config.yaml
model: "contrastive audio-text model"
dataset: "single notes of musical instruments (NSynth)"
train_examples: 184686
time_shift_ms: 50
n_mels: 64
hop_length: 160
input: "log_mel"
spec_augment: false
win_length: 400
tokenizer: "word"
vocab_size: 106
loss: "softmax"
embed_dim: 384
encoder_arch: "vit"
encoder_norm: "rmsnorm"
encoder_norm_position: "pre"
encoder_activation: "gelu_tanh"
encoder_mlp_ratio: 2
encoder_head_dim: 16
encoder_fused_qkv: true
encoder_bias: "none"
encoder_qk_norm: true
encoder_parallel_block: false
encoder_inner_norm: false
encoder_drop_path: 0.05
encoder_patch_size: [16, 4]
encoder_layers: 10
encoder_width: 192
encoder_positions: "sincos"
encoder_pooling: "mean"
encoder_register_tokens: 2
text_encoder_causal: false
text_encoder_width: 256
text_encoder_layers: 8
text_encoder_norm: "layernorm"
text_encoder_norm_position: "pre"
text_encoder_activation: "gelu"
text_encoder_mlp_ratio: 4
text_encoder_head_dim: 32
text_encoder_fused_qkv: true
text_encoder_bias: "all"
text_encoder_qk_norm: true
text_encoder_parallel_block: false
text_encoder_inner_norm: false
text_encoder_positions: "learned"
init: "trunc_normal_002"
residual_init: "zero_last"
optimizer: "muon"
muon_scale: "spectral"
lr: 0.03
momentum: 0.95
nesterov: true
orthogonalizer: "polar_express"
adamw_lr_other_params: 0.0011
gradient_centralization: true
steps: 2800
batch_size: 64
epochs: 1.0
lr_schedule: "wsd"
decay_fraction: 0.4
final_lr_fraction: 0
warmup_steps: 140
weight_decay: 0.0
adamw_weight_decay_other_params: 0
Rows from block 6 of the audio encoder, named by matrix and row number. Rows with one number belong to one attention dimension. Each number is 128 + 24 x the weight over its row's rms, rounded and kept within 0 to 255. All counts start at 0. After the name is the row's rms in percent of the matrix's.
# q: attention query, key and value (stacked) (encoder.blocks.6.attn.qkv.weight, 576x192, the q third), inputs 0-63
# k: attention query, key and value (stacked) (encoder.blocks.6.attn.qkv.weight, 576x192, the k third), inputs 0-63
q.20 093 [146  60 148 142 133 124 131 102 126 125 130 112  94 156 125 109 147 118 149 119 124 139  95  77 184 148 172 131 153 154 143 151 120 113  97 131 124 113 110 138 142  92 151 134 103 108 122 137 175 163 141 130 139 145 135 164 110  74 139 102 161 154 183 104]
q.21 098 [165 161 104 131 102 140  93 140 148 145 146 104 113 127  88 139 106 153 157 149 126 166 105 166 113 131 179 139 148 105 127 142 135 160 160 120 106 140 151 139  99 121 124 130 152 146 135 148 172 134 126 143 132 117 132  84 172 114  92 112 113 107 121 148]
q.22 095 [116  92 136 106 128  97 116 167 137 138 147 152 134 134 122 145 121 161 111 127  80 139 110 116 169 125 157 205 130 138 140 154 126 121 149 150 160 127 152 146 125  93 112  74 141 142 195 125 124  92 105 148 188 126 138 106  90 159  96 124 158 108 115 156]
q.23 105 [101 129 114  92 138 148  78 156 157 161 127 175 126 128 150 122 166 142  93 116 131 108 127  94 151 140  69 156  97  99 149 121 163 132 143 174 139 118  82 149  88 118 145 164 114 127 121 120 119 126 114 153 106  82 123 109  90 125 158 111 126 134 159 123]
q.24 098 [122 151 110 139 117 151 147 119  86 100 112  95  92 137 143 144 147 146 121 145 167 157 110 129 132 154 176 110 105 138 104 149 142 154 195 126  97  89  91 154 132 145 105  62 100 117 139 168 110  91 135 111 108 115  91 145 110 119 170 105  85 123 106 113]
q.25 106 [163 159 127 165 144  89 137  84 157 149 106 123  92  98 157 100 148 144 127 116  98 113 110 138 141 133  88 112 101 130 111 115 115 138 121 125 136 122 116 142 163 151 124 113 113 152  87 127  83 100 159  83 123 148 157 138 131 120 143  91 106 146 140 127]
q.26 098 [112 117 104  74 101 146 108  86 124 140 167 149 143 101 111 136  92 100 134 114 122  99  98 152 147 179 139 125 137 154 129 150  99 121  93 137 134 125 105 114 138 125 136 141 157 151 126 162 145 145 123 130 122 165 125  76 125  90 140 130 129 123 171 136]
q.27 093 [ 96 151  97 111 135 140 131  90 169 147 121 129 185 108 114 104 152 118 151 115 157 101 114 178  94 111 134 174 141 126 137  99 146  99 102 116 126  96 101 126 117  89 134 127 133 175 140 116 113 166 119 133 125  98 115 108 132 122 127  86 153 150 131 124]
q.28 093 [132  87 139 104  99 128 148 135 126 118 136 126 175 105 135 119 144 139 170  88 102 114 109 109 137 157 167 101 169 142 151 115 117 152 135 112 152  91 154 107 103 129 114 150 141 119 114 106 146 110  92 135 129 133 128 104 127  71 137 119  99 114 138 152]
q.29 100 [ 98 151  94 167 124 116 100 149 132 117 162 124  98 132 127 142 125 121 138 146 117 117 139 109 125 131 128 160 161 187 137 132 118 122 109 119 148 143 122 144 121 151 112 103 152 134 139 140 109 138  99 137 201 153 166  99  90 109 122 144  98  97 119 140]
q.30 088 [141 136 103 126 105 130 139 148 118  82 114 128 108  81 125  94 155 157 135 111 104 128 126 125 189 128  95 144 155 127 139 117 146 142 127 164 159 102 118 153  95  84 131 153 124  93 137 148 147 161 155 111 123  88 122 146 118 116  83 140 138 108 151  95]
q.31 089 [123 153 153 147 126 118 142 138 126 139  84 138 120 117 121  81  50 128 111 153  83 148 160 177  85 122 139 126 155 146 100 153 154 125 154 123 134 121 129 185 116 136 119 144 139 103 125 108 126 132 105 151 122 146  62 115 123 144 136 136 148 150 125 151]
q.32 104 [106 105  77 134 153 113 110 122 148 143  75 124 109 126  94  99  99 104 173 130 146 108 105 124 172 148  84 117 157 105 131 110 143 186 120 142 112 143  86  86 173 121 127  93 135 135 102 129 168 103 121 104 149 131 127 126 180 124 126 156 114 116 123 119]
q.33 100 [147 113 167 163 124 159 139 112 126 109 109 140 121 166  82 161 128 147 157 147 130 130 168 107 112 126 130  66  98 152  93  83 140 135 116 173 125 159  93 109 156 121 111 113 124 106 141 131 126 125 114 131 143 142 143 140 116 163 145 137 162  97 134  79]
q.34 091 [115  83 127  76 190 129  92 105 115 181 144 166 143 111 157 110 149 133 136 108 118 134 104 152 101 116 138 109 143 121  74 115 136 129 127 128 107 178 169 113 133 125 106  84 154 150 126 129 165 164 174 141 100  96 122 108 132 111  89 113 158 118 102 124]
q.35 105 [120 115 126  83 140 114 166 148 111 133  86 132 118 117 118 107 160 124 100 146  99 119 140 138 152 160 131 157 109 177 149 164 164 127  78 151 174 161 117 131 110 170 132 143 163 147 121 143 114 121 137 118 175 199 154 157 123 145 133 127 145 167 113  99]
q.36 090 [157 107 142 140 127 102 136 139 122 124 116 139 107 106 122 134 154 142 141  95 168 120 124 151 126 116 132 105 137 117  88 112 100 169 160 157 103 119  94 158 122 116 145 114 129 175 100 149 161 164 131 102 151 115 134 107 145 111 131 158  95  91 157 133]
q.37 110 [166 138 150 171 179 173  98 110 150 114 125 108 144 123 113 118 126  66 107 160  78 107 117 122 149 139 110 142  97 158 134 130 145 153 130 150 118 132 134 137 133 120 127 117 174 134 149  93 103 111  85 138 134 140 120 102 132 134  89 118  93 185  97 119]
q.38 103 [128 130 156 103 119 172 178  55 136  87 120 140  94 119  76 157 150 108 140 101 137 122 155 122 142 151 168 105 137 142 105 134 151 135 120 126 171 113 146  82 111  98 120 183 140 104 165  93 108 123 129 152 164 192 124 153 183 150 171 155 153 153  97 147]
q.39 096 [135  59 121 138  82 149 131 118  98 127  72 121 145 109 154  93 132 105 112 112 164 107 143 122  84 120 140 135 105 152 139 123 148 165 149  95 151 151 142 161 149 134 124 139 126 152 102  98 156 175 148 151 126  79 124 138 160 121 101  99 113 132 137 140]
q.40 099 [123 136 178 130  98 166 125  98 116 146 111 116 111 177 146 109 148 135 120  97 108 150 143 106  96 154 151 119 135 116 147 141 116  95 104 131 153  78 136  88 110 168 136 105 124 168 123 131 106 145 111  80  98 148 108  99 120  98 128 144 156 146 112 101]
q.41 094 [100 135 151 149 183 110 171 111 140  90 112 137 159 122  98 136 146 136 127 194 109 114  91 160 140 148  94 125 133 147 121 157 127  98 120 131  94 125 137  84 134  97 113 117 135 112  94 113 118 122 163 145 139 132 100 107 152 111 120  97 126 155 127  91]
q.42 100 [159 156 160 134 104 128 140 124 135 130 111 113 135 141 134  97 101 142 144 145 127 141 111  60 130 129 104 126  90 152 137 101 125 168 134 109 139 143  96 140 110 153 108 149 124  94  99 112 117 135 112 146 121 127 182 146 178 128 113  80 153 133 165 134]
q.43 099 [124 134 118  93 131 159 128 140 125 176 162 141 125 135 165 103 110 154 117 131  84 181 135  87  92 116 155 114 141 132 123 157 158 110 100 112 135  98 143 118 183 167 146 116  94  77 151 142 114 115 168 148 138 105 146 103 140  62 147 127 128 101 126 153]
q.44 100 [123 127  75 159 113 154 120 143 117 123 124  89 107 128  99 130  95 115 168 111 137 111 125 149 122 125 155 131 165  84 111 112 108 140 132 126 119 144 185 124 116 123 154 112 133 153 142 119 129 132 117 107 155 150 107 103 156 107 102 124 135 128  78 167]
q.45 109 [ 98  91  92  82 109 128 118 158 144 122 164 146 109 142 116 141  66 124 146 137 130 165 121 149 139 137 151 120 129 103  73 129 132 141 108 132 115 125 108 163 116 117 163 130 104 120 111 120 129 153 171 107 141  98 154 158  98 149 121 163 118 121 140 125]
q.46 099 [111 112 108 102 136 115 103  87 110 118 136 105 124 104 130 152  92 131 133 133 126 124 108 135 127 149 130 114 155  90 125 135 114 128  83 167 101 143 132 105 140 109 134 105 103  90  99 129 102 133 164 137 121 117 118 135 133 140 125 199 106 130  86 153]
q.47 101 [126 147 127 151 134 128 125 158 129 124 137 116 157  91 102 135 140 153 127 135 133 137 130  90 146 156 150  81 142 135 103  96 123 152 143 128 166  80  84 116 161  94 104 129 122 106 101 100  57 108 142 135 133 143 147 130 141 103  98 125 167 158 165 152]
q.48 098 [122 133 159  99 119 117 119 149  97  95 132 140 117 139 105  92 133 124 171 139 110 116 120  75  90 112 185 121 145 136 145 117 152  70 108 116 131 129  72 134 126 129 138 140  97 194 145 127 111 132 119  94  91 145 149 101 138 134 135 156 103 147 119 146]
q.49 089 [ 97 133 127 139 106 159 125 108 118 155 160 135 151 119 158 102 147 147 105 154 132 134  94 177 145 130 119 147 113 112 135 133 145  91  88 127 134 114 138 124 123 109 122 158  97 144 165 129  74 122 123 142 143 137 162 150 125 116 115 114 130  72 144 138]
q.50 097 [117 138 151 104 135 132 124  96 177 121 143 120 121 193  89 135 135 122 123 125  77 121 139 125 105 131  92  78  96 146 159 131  93 159 155 130 132 151 160  78 140 133 138 110 134 115 152 143 107 152 136 127 163 123 100 130 127 120 108 145 157  95 144 116]
q.51 100 [123 141  93 117 159 106 123 133 162 124 128 138 129 148 123 124 146 100  84 140 118 135 138 107 103 120  74  99 127  94 123 104 113 132 151 161 131 138 119 123 104 123  72 122 120 113  98 130 123 111 120  92  97 104 120 156 105 118 138 132 114 157  97 148]
q.52 107 [133 147 137 149 148  92 121 151 155 121 122 145  83  83 158 117 101 135 119 153 159 164 166  76 165 133 104 137 134 126 126 130 132 150 206  79 127 135 157 109 137 155  90  97 103 124 119 130 170 107 136 141 132 139 116 158  77 142 118 123 119 126  89 148]
q.53 092 [113 133 141 131 143 112 152 147 164 122 196 122  97  84  94 159 143 145 108 102 131 136 136 153 122 116 100 130  90 185 131 105 189 133  78  94 162 160  94 128 135 130 139 121 142  90 106 147 106 134 145  93 147 128 111 104 109 130 110 161 147 125 111 123]
q.54 112 [126  87 168 128 125 184 128 149 135 186 110 125  80 118 139 104 175 108 138 109  94  79 103  69 132 105 109 135 109 125 104 150 160 139 107 129 116 112 107  95 107  91 111 135 151 108 138  75 105 128  93 120  86 127 135  97 121 156 153 108  87 131 151 145]
q.55 088 [132 108 171 144 128  93 109 140 109 158 109 125  85 144 113 126 150 111 107 170 132 130 138 125 131  99  92 125  72 143  91 158 104 100 115 108 176 124 134 151 134 115 126  83 121 123 127 101  98  90 159 114 147  92 128 111  93 129  94 181 131 122 160 127]
q.56 090 [138 138 140 160 125 157 190 139 115  86 132 123 145 128  95  92 139 150 174 130 122 159  97 150 145 124 137 122 115 168 135 105 138 102 144 156 130 123 134 154 127 109 115 118 118 131 149 100  97 126 131 105 134 111 132 133 151 182 134 109  76  79 117 137]
q.57 103 [113 109 148 149 170 142 160 122 152 114 111  90  82 105 112 154 114 141 108 136 131 131  84 166 135 142  97  92 141 144 174  86 161 113 147 105  99 146 101 179 176 140 116 126 106 127 143 108 110 132  74 102 160 134 119 136 100 126 179 119  98 113 141 114]
q.58 098 [132 181 120  73 128 150 133 178 120  78 144 113 123 124 162 110  83 121 123 122 137 167 120  80 119 105 164 134 106 112 119 109 135 134 125 128  79 121  99 120 115  82 139  90 119 119 140 139  87 135 105 152 124 141  95 124 160 172 121 102 109 142 126 136]
q.59 107 [185 146 136  91 145 132 169 134 123 139 148 101 108 152 134 175 120 111 149 127 140 128  96 140 162 106 118 117 105 130 149 127  93 103 150 151  87 133 129 116  76  69 159 148 119 136 137  95 100 121 146 103 119 169 159 175 117 110 157 161 130 125  68 120]
q.60 091 [115 126 120 139 125 126 162  99 126 195 124 105 118 183 178  93 102 111 104 135 170 133  91 125 112 133 100 115 143 115 179 107 120 100 109 138 160 133 123  92 137 145 119 146 134 136 117 159  94 131  75 125 141 140  88 142  80 104 138 153 125 106 142 133]
q.61 111 [123 113 148 138 185 141  80 126  85 163 123 139 148 149 120  82 173 137 132 122 137 143 139 130 144 102 123 161 113 114  89 130 116 131 140 116 163 109 139 116 132  85 153 152 150 123 148  99  76 155 131 130 113 132 124  99 148 130  96 173 158 118 127 120]
q.62 094 [113 156 186  95 169 111 130 106 168 169 141  94 155 131 144 113  75 112  90  92  96 103 107 120  94 133 151 115 127 150 155 138 161 127 195 114 132 105 144 128 136 134 117 146 139 113 160 127 146 152 119 126 118 146 164 113 118 106  97 138 129 110 161 109]
q.63 098 [106 123 116 101 113 107 111 136 148 147 110 124  89  89 144 127 144 125 176 152 120 129 148 120 157 110 129 154 155 128 125 106 133 137 176 138 146 154 123 145 121 135 138 167  76 117 139 131  98 162 119 163 119 169 113 159 108 107 126  92 121 116 143 120]
q.64 096 [179 147 107 161  49  93 157 114  98 174 146 107 158 107 154 150 118 159 129 158 174 109  97 156 131 128 136 141 125 164 122 133 146  85 120 143 118 161 132 133 109 128 148 138 113 151 171 140 115 106 161 154 141 156 117 114 120 168 121  66 164 108 127 162]
q.65 098 [130  88 140 109 136 172 152 113 109 149 110  95 133 127 144 118 110  99 120  79  78 118 122 140 163 143 105  86 134  99 133 131 114 165 129 124 130  99 111 111 120 145 125  98  99 160 147 141 131 155 143 153 120 117  71 162 168 156  99 139 124  81 151 154]
q.66 096 [108 129 123 108 142  87 177 142 122 146 122 129 109 145 131 121 155 114 158 136 148 111 154 106 119 130 108 112 133  91 146 121 139 117 126 157 107 137 157 147 115 123 146 148 127 142 145 130 145 135 138 111 159 121 148 140 114  69 176 133 128 104 115 125]
q.67 100 [144  82 139 141 128 142 188 147 165 156 111 131 143 148 149 127 109  97 121 134 124 135 126 155 121 167 131 132 161 159 125 108 120 131 137 137 130 102  42 119 111 116 151 114 110 120 167 155 135 131 142 140 139 156 103 151 139 149 143  95 158 102 156 181]
q.68 109 [ 83 118 110 132 120 113 121 140 122 168 102 124 103 133 106 143 126 174 136  99 102 114 119 121  68 170 144 115 125  83 103 145 164 106  69 125  93 128 125 137 122 146 110 149  72  95 111 142 140 111 146 110 109 121 128 128 110 168 137 122 122 148 100 120]
q.69 099 [ 87 101 130 162 136 126  98  99 144 109 118 161  89 170 116 134  80 138 105 137 115 119 112 131 111 138  93 148 143 112 135 146 157 128 144 125  88 128  86 150 168 107 126  94 123 148 176  80 161 139 119 144 104 145 103 133 120 146 122 129 144 138 123 142]
k.20 104 [164 179 126 141 140 159 116 145 146 151 128 119  88 128 177 115 104 129 105 133 149 137 143 108 123 129 101 143 135 139 135 126 172 154  96 112 185 125 111 111 143 145 142 116 167 125 108 119 115 121 151 145 136 200 120 120 111 141 100 116 109 106 129 107]
k.21 082 [114 163 172 185 167 111 155 113 115 125 144 106 112 100 169 131 100 119 120 106 169 149 140 123 133 143 121 120 104  99 107 117 154  78 127 153 106  82 154 143 163 138 158  94 103 137 101  94  64 107  92 111 142 138 113 116 177 136 155 109 166 124 129 144]
k.22 088 [174 167 158 136 130 135  88 140 134  76 129 149 115 122 135 167 110 127 174 150 115 121 137  93 149  95 170  93 167 123 141 148 126 126 106 135 119 104 137 132 113 143  96 138 142 104 105 123 139 137 112 119 121 135  79 126 134 126 112 177  82 128 120 110]
k.23 096 [146 103 125 130  72 106 137 122 118 128  90  86 128 137 121 122 118 137 114  90 114 142  79 170 123 122 121 151 124 124  89 128 151 161 113 118 113 116 117 163  94 164 123  81 137 113  84 158 169 136 146 173 177 104 116  74 126 132 113 163 125 120  90  96]
k.24 103 [115 112  84 144 100 104 121 115  86 111 101 111 110 101 146 131 123 128 129 155 120 127 132 127 139 143 112 143  80 113 138  88 127 118 156 147 172 168 111 132 103 150 147 105  83 143 101 114 134 148 113 120  95 133 140 137 115 146 101 136 137  69 123 135]
k.25 110 [ 84 108  74  95  50 109  94  97  90 137  96 153 154  98 135 140 149 147 131 118 155 105 121 100 140 127  85 148  99 104 157 134  98 167 155 138 121 148 120 119 147  98 120 107  86 127 113 149 164 165 128 118 144 132 100 118 103 158  97 168 149 168 142 107]
k.26 104 [126 174 153 176 152 145 127 108 140 153 150 152 128 142  74 110 130 123 118 123 133 123 149 141 116  91 114 134 149 147 133 128 156 120  87 126 136 156  89 149 173 115 120 128 135 117 140 131 136 111 108 104  80 124  99  87 116 143 103 100 113 173 137 153]
k.27 100 [147 160 160 134 159 150 129 140 116 137 138 103 148 140  92 130  87 134  90 118 112 127 164 149 131 130 153 119 142  90 110 117  93 106 134 117  97 127 149 148 127 138 116 151  72 122 115 144 121  95 154 137 126 159 134  96 149 115 149  89 125  97 158 114]
k.28 092 [139 124 108 100 143 144 145 115 124 148 128 176 131  96 121 111 148 131 131  89 108 135 124 114 137 139 133 143 115 150 147 139 178 125 138 102 116 131 115  94 132 132 165 127 115 112 122 131  79 119  88 162 139 136 140 114 134 164 182 115 151 156  96 115]
k.29 101 [133 202 139 149 163 183 101 129 170 123 170 150 133 168 179 159 152 137 129 148  79 132 103  88 134 152  97 141 182 107 107 175 136 114  93 104 108 110 141  93 116 114  84 122 125 156 130 122  94 140 120 120  80 153 139 147 141 166 130 106  90 114 154 127]
k.30 089 [129 121 103 102 111 128 169 154 139 139 154 204 137 107 106 131 148 131 126 116 147 131 147 139 129 124 114 135 128 169  94 137 112 156 106 116 102 139 191 119  99 133 154 109 163 106 127 123 147 166 123 136 142 158 161 126 122 118 129 137 146 131 132 107]
k.31 086 [106 150  84 117 116 140  97 128 147 125 120 179 166 131 127 136 118 137 185 128 164 135 145  99 123 158 129 111 133  72  95 105 140 161 109 146 139 105 108 103  84 117 159 151 120 137 155 165 142 135 138 120 104 112 141 100 149 141 117 151 136 109 155 142]
k.32 105 [137 110 118 128 157 128 114 125 115  84 139 134  98 114 150 136  99  77 122 149 102 174 137  88 138 116 117 157 124 180 100 106 159 124 127 142 160 142 142 107 109 132 152 132 148 102 147 105 172 122 145 126 165 155 103  86 138 128 151 112 113 146 134 132]
k.33 091 [106 142  80  47  89 103  85 128  90 108 125 132  82 117 147  97 164 120 139 146 165 130 134  99 122 152 142 127 120 129  90 152 148 111 123 140 116 133 150 146 125 138 141 125 112 135 144 128 160 181 132 192 125 131 128 109 118 149 117 159 146 109 110 177]
k.34 097 [ 74 167 124 141 107 171  94 147 118 116 154 120 135 163  75 130  95 161 126 174  60  88 168 124 110 105 103 146 136 108 132 151  80 153 134 127 125 121 124 142 130 125 152 143 127 106 107 136  80 131 125 157 149 149 131 124 127 163 127 155 129 150 133 169]
k.35 103 [129 109 145 125 133 162 121  89 125 166 130 119 115  96  83 152 120 136 102 173 114 142 164 123 103 151 124  92  95  87 138 116 105 126 160 135 119 125 128 112 124  94 168 111 109 105 144 159 131 103 116  78 145 140 114 102 157 137 112 161 131 112 150 121]
k.36 092 [158 185 101  82  86 128 142  96 124 106 141  89 139 110  85 127 115 149  97 150 122 123 146 173 142 163 165 130 148 126  83 153 164 145 133 120 151 118 104 113 174 129 132 140 129 156 137 118 128 154 141 133 127 135 103 172 112 124 120 115 140 116  91 107]
k.37 098 [142 113 115  95 109 102  72 130 130 127  86 127 157 160 154 127 163 145 109  94 133 117 130  96 122 114 103 122 108 148 122 128 142 114  72 136 161 134 114 119 135 132 125 145 104 144 105 130 162 125 147 126 140 144 174 124 105 136 138 170 155 173 124 152]
k.38 101 [102  87 101  98 128 188 133 141 108 160  79 115 111 106 178 125 138 153 133 117 180 104  99 120 136 128 172 137 139  79 143 123 127 127 130  90 121 165 105 125  83 109 143 186 129 103 145 138 167 125 132 105 143  88 116 133 128 126  97 166 121 130 103 102]
k.39 094 [152 115 190 142 153 162  97 139 129 153 148 103 138 122 117 133  98 143 127 104  78 140 109 151 131 110 151 111 130 127  97 167  80 125 112  92 134 146 108 131 115 129 148 120 127 112 164  90 118 135 139 126 157 122 150 123 118 161 168 110 149 145 146 137]
k.40 098 [136 129 126 182 141 154 155 145 121 155  90 132 132 152 121 117 168 119 132 165 116 143 131 131 116 138 154 124 138 162 133 162 145  98 141 131 169 102 123 171  84 128 107 110  95 118 150 127 113 115 131 159 141 102 124 147 151 127 156  96  94  93 124 135]
k.41 093 [104 120 130  96 110 102 117 163 134  84 120 129  91 144 135  88 142 120  92 104 147 145 137 148 163 159 126 170 123 105 133  99 111 118 135  96 130 167 132 163 129 126 159  84 157 113 137 120 168 124 120  86 104 152 145  78 121 146 124 175 115 137 147 132]
k.42 093 [173 128  99 100 119 143 159 115 121 162  98 151 124  82 169 160  92 148 138 115 119 116  95 119  98 108 128  93 165 144 116 111 123 139 136 118 116 110 128 148 119 141 141 126  85 172 156 145 123 124 131 116 106 153 130 146 125 145 101  98 176 136 132 119]
k.43 097 [162 158 150 192 130 153 122 148 140 101 123 149 121  91 107 104 144 130 116 112 138 114 149 114 143  79 151 148 141 172 147 112  99 147  83  99 127 103 122 146 126  92 134 125 111 156 133 124  85  79 108 111 141 137  86 140 110 154 136 129 103 122  99 144]
k.44 097 [131 172 116  77 144 112 149 146 175  98  94 109 143 132  78 150 129 119 167 110 142 127 133  77 141 129  93 158 173 138 133 108 141 117  97 136 106 144 155 104 177 108 143 102 166 134 164 150 151  96 157 158 163 115 133 159 106 134 149 134 100 126 137 126]
k.45 108 [123 127 101 149 142 157 121 163 142 113 165 100 123 117  87 141 124 137 151 120 134  75 126 117 164 106 156 128 141 126 142 115 125 136  97 136 127 171 138 106 117 124 181 143 142 131 121 145 163 160 138 122 154 198 138 175 156 145 159 143 136 131  75 123]
k.46 106 [122  74 103 162 123 149 119 106 116 156 140 112 140 141 155 140 140 112 182  91 106 163 142 138 130 110 135  91 124 131  97 135 126  84 110 121 160 154 142 131  86 145 151 143 180 129 173 107 111 162 170 163 106  92 132 110 161 144 163 122 131 127 125 137]
k.47 098 [131 153 114  87 153 126 150 111  79 138 155 135 115 104 163 124 102 166  98 125 159 157 112 110  69 130 116 136 108 132 135 127 116 117  91 174 201 140 124 153 128 153 149 108 151 125 124 103 154 129 102 112 146 141 132 142 105 126 155 153 109 111  97 120]
k.48 102 [115 121 118 100 106 152 110 162 115 120 160 109  62 108 160 150 175  84 155 142 122 142 109 124 144 129 132 110 158 110  94 145  97 121  93 117 158 148 151 129  97 127 122 118 133 131 134 119 150 115 185 108 153 126 125 120 178 159  91 140 129 108  95 131]
k.49 084 [121 122 112 131 120 168  94 114 120 145 111 122  82 121 105 108 131 142 164 119 101 119 144 129 123 140  97 133 113 129 129 156 130 145 152 104 130 113 128 178 208 165 135 130 141 123 133 156 104 103 161 188 116 113 144 148 156 117 168  72 161 125  86 112]
k.50 094 [167 102 122 120 146 152 141 135 157 128 147 163 160 138 137 121  92 169 127 143 155 107  87 113 111 176 116  97 125  98 111 100 113 138 112 146 120 116 110 164 155 145 156 123 105 121 104 184 120 103 117 151 130 155 141 132 184 127 162 141 121 148 118  94]
k.51 100 [ 86 116  83 132  95 129 123  98 183 151 122 129 130 100 116  87 125 127 174 114 106  99 173 147 133 136 190 129 100 173 134  97 172 135 156  97 123 127 129 142  99 160 153 154 103  84 124 125 148 173 160 149 141 126  95 121 119 143 151 149 173 161 133 152]
k.52 096 [120 171  90 165 156 138 159  95 130 109 119 118 121 109 115 127 150 120 155 187 107 106 142  84 102  98 104 128 106 142 121 116 125 143 105 192 115 170 173 132 119 115 137 143 145 132 133 136 106 125 111 137 120 122 157 139 138 107 137  93 143 123 155 124]
k.53 086 [129 137 158  80 109 127 167 127 112 111 131 107 109 163 130 149 133  77 127 135 124 140 107  93  91 105 173 122 170 123 126 114  94 119 116 173 166 101 104 108 139 154 133 110 129 148 135 115 140 104  86 117 103 102  69 120 144 106 129  81 121 154 124 109]
k.54 110 [123 159 146 152 102 112  82 121 138 124 121 129 115 108 156 102 127 131 178 129 109 167 158 124 107 125 137 163 158 134 101 104 142 111 115 118 147 151 128  96 128 131 159 192 118 100 125 151 122 178 219 137 125 131 149 151 103 107 129  95 121 107 143 138]
k.55 087 [127 147 115 156 125 128 163 139 140 125  75 165  86 148  96 152 143 163  94 137 117 152 153  95 136  83 118 127 162 112 133 115 117 104 128 105 135 145 110 112 102 126 140 168 105 197 143 115 114 134 137 178 138 210  75 133 155 108 134  74 137 125 109 123]
k.56 097 [143 138 129 147 159 115 144 130 106 132 195 148 146 116 133 164 170 145 126 121 112 166 131 129 107 115 148 141 147 131 145 111  54 152 111  86 126 118 135  80 154 107  95  90 151 147 110 136 143 124 101 117 162 116 127 144 167 129 143 141 130 101 111 119]
k.57 099 [144 131 125  71 137 106 154  79 122 126 144  93 183 117 163 125 119 142 108 137 166 132 131 137  92 158 101 181 122 101 126 150  80 144 112 123 135  89 116 103 166 166  89 143 113 125 126 163 147 118  97 158 105  97 117 117 152 146  76 106  79 169 125  91]
k.58 092 [162 151 124 140 140 114  94 127 164 144 146  95  94 124 146 141 137 129 173 127 141 104 132 140  92  83 129 131 109 124 140 108  95 152 125 138 143 158 133  82 131 162 136 120 141 136 129 157 144 127 143 134 144 165  91 155 137  99 188 157 158 136 123  93]
k.59 100 [117 108 133 124 153 123 108 133  78 105 137 121 137 114 103 158 130 103 111 160 129 132 170 156 109 157 132 143 144 102 128 109 122 132 158 117 101 123 132 113 109 127 182 117 113 164 150 148 120 133 145 179 142 132 124 136 126 114 128 108  54 115 147  93]
k.60 086 [124 115 135  56  66 116 160 101 146 144 109 114 133 140 121 139 132 136 140 159 108 121 121 131 105 113 159 180 154  99 121 154 124 104 128 193 153 139 132 145 133 148 157 155 143 149 100 122 116 194 113 144  91 135 147 130 111 166 141  95 142 131 120  89]
k.61 106 [165 181 128 196 142 117 120 135  82 109 142  79 122 126 142 119 128 143 108 128 138 139 128 126  92 102 127 177  96 138 145 117 139 130 157 117 135  88 107 154 128 140 159  91 112 103 121 133 133 113 117 111 181 152 102 143 102 118 162 136  54  96 127 129]
k.62 105 [127 165 150 113 190 121 104  97 122 134 105 116  90 115 136 140  92 127 102 125 164 104 117 156 108 180 128 128 144 109 134 140 133 115 105 108 156 121 167 130 137 103 142 119 114 134 165 136 101 119 151 130 102 128 145 139 134 137 140 127 101 105 138 123]
k.63 098 [124 160  98 138  93 144 107 105 151 135  90 123 126 131 145 160 178 122 136 143 108 119 134 143 119 147  78 105 110 115 139 112 125 109 163 173 111 142 143 132 158 103  92 160 144 105 146 133 143 151 111 156 110 122 107  97 123 141 121 132 146 168 137 140]
k.64 102 [124 100  80  95 154 160 114 148  98 101 120 126 141 127 147 116 149 121 130 134 111  87 190 116 113 116  95 152 118 130 150 112 148 100  80 118 128 113 123 141 145  89  98 112 111 124 152 129 111 154 122 136 111 116 114 147 179 148 137 107 123 111 121 122]
k.65 097 [133 129 182 154 141 102 127 131 169 106 123 153 127 124 124 104 152 167 171 136 195 165  64 172 110 145 108 107 102 114 107 144 119 158 132 146 153 176 131 142 125 146 112 116 110  65 129 124 155 136 133 163 110 125 126 177 136 166 111 117 133 111 111 117]
k.66 096 [133 110 104 111 146 159 145 154  93 155 122  94 152 116 156 140 132 102 109 129 115  95 132 106 113 111 124 171  99  96 125 124 146 108 130 134 170  94 163 122 141 143 108 135 136 174 149 117 135 128 120 120 103  90 139 118 123 111 117 116 163 135 157 116]
k.67 100 [150  95 138 110  96 143 150 126 160  90 111 145 165 145 149 125 139 146 122 139 122  92 122 134 118 109 140 149 110 137 142 122 166 114 102  98 133 103 119 108 143  96 170 144 127 115 154 132 150 135 153 155 150 126 126 153 122 144 130 111 132 139  95 110]
k.68 103 [117 117 138 171 139 104 124 107 126 136 154 202 128 118 121 154  97 123 156 133 146 102 112 135 143 128 191 147 170 119 116 101 134 153 143 183 102 117 173 128 117 126 155 113 104 161 121 120 114  88 114  56 121 115  94 149 136 133 128 128 147 107 113 147]
k.69 104 [158 137 157 145 132 133 141 183 132 127  73 114 121 116 121 125  85 141 126 125 155 123 121 149 131 157 118 121 155 138 172 167  83 146 140 120 164  95 116 114 140  88 132 130 104 158 168 171 125 104 138 113 154  84 125 114 114 161 115 134 131 148 115 161]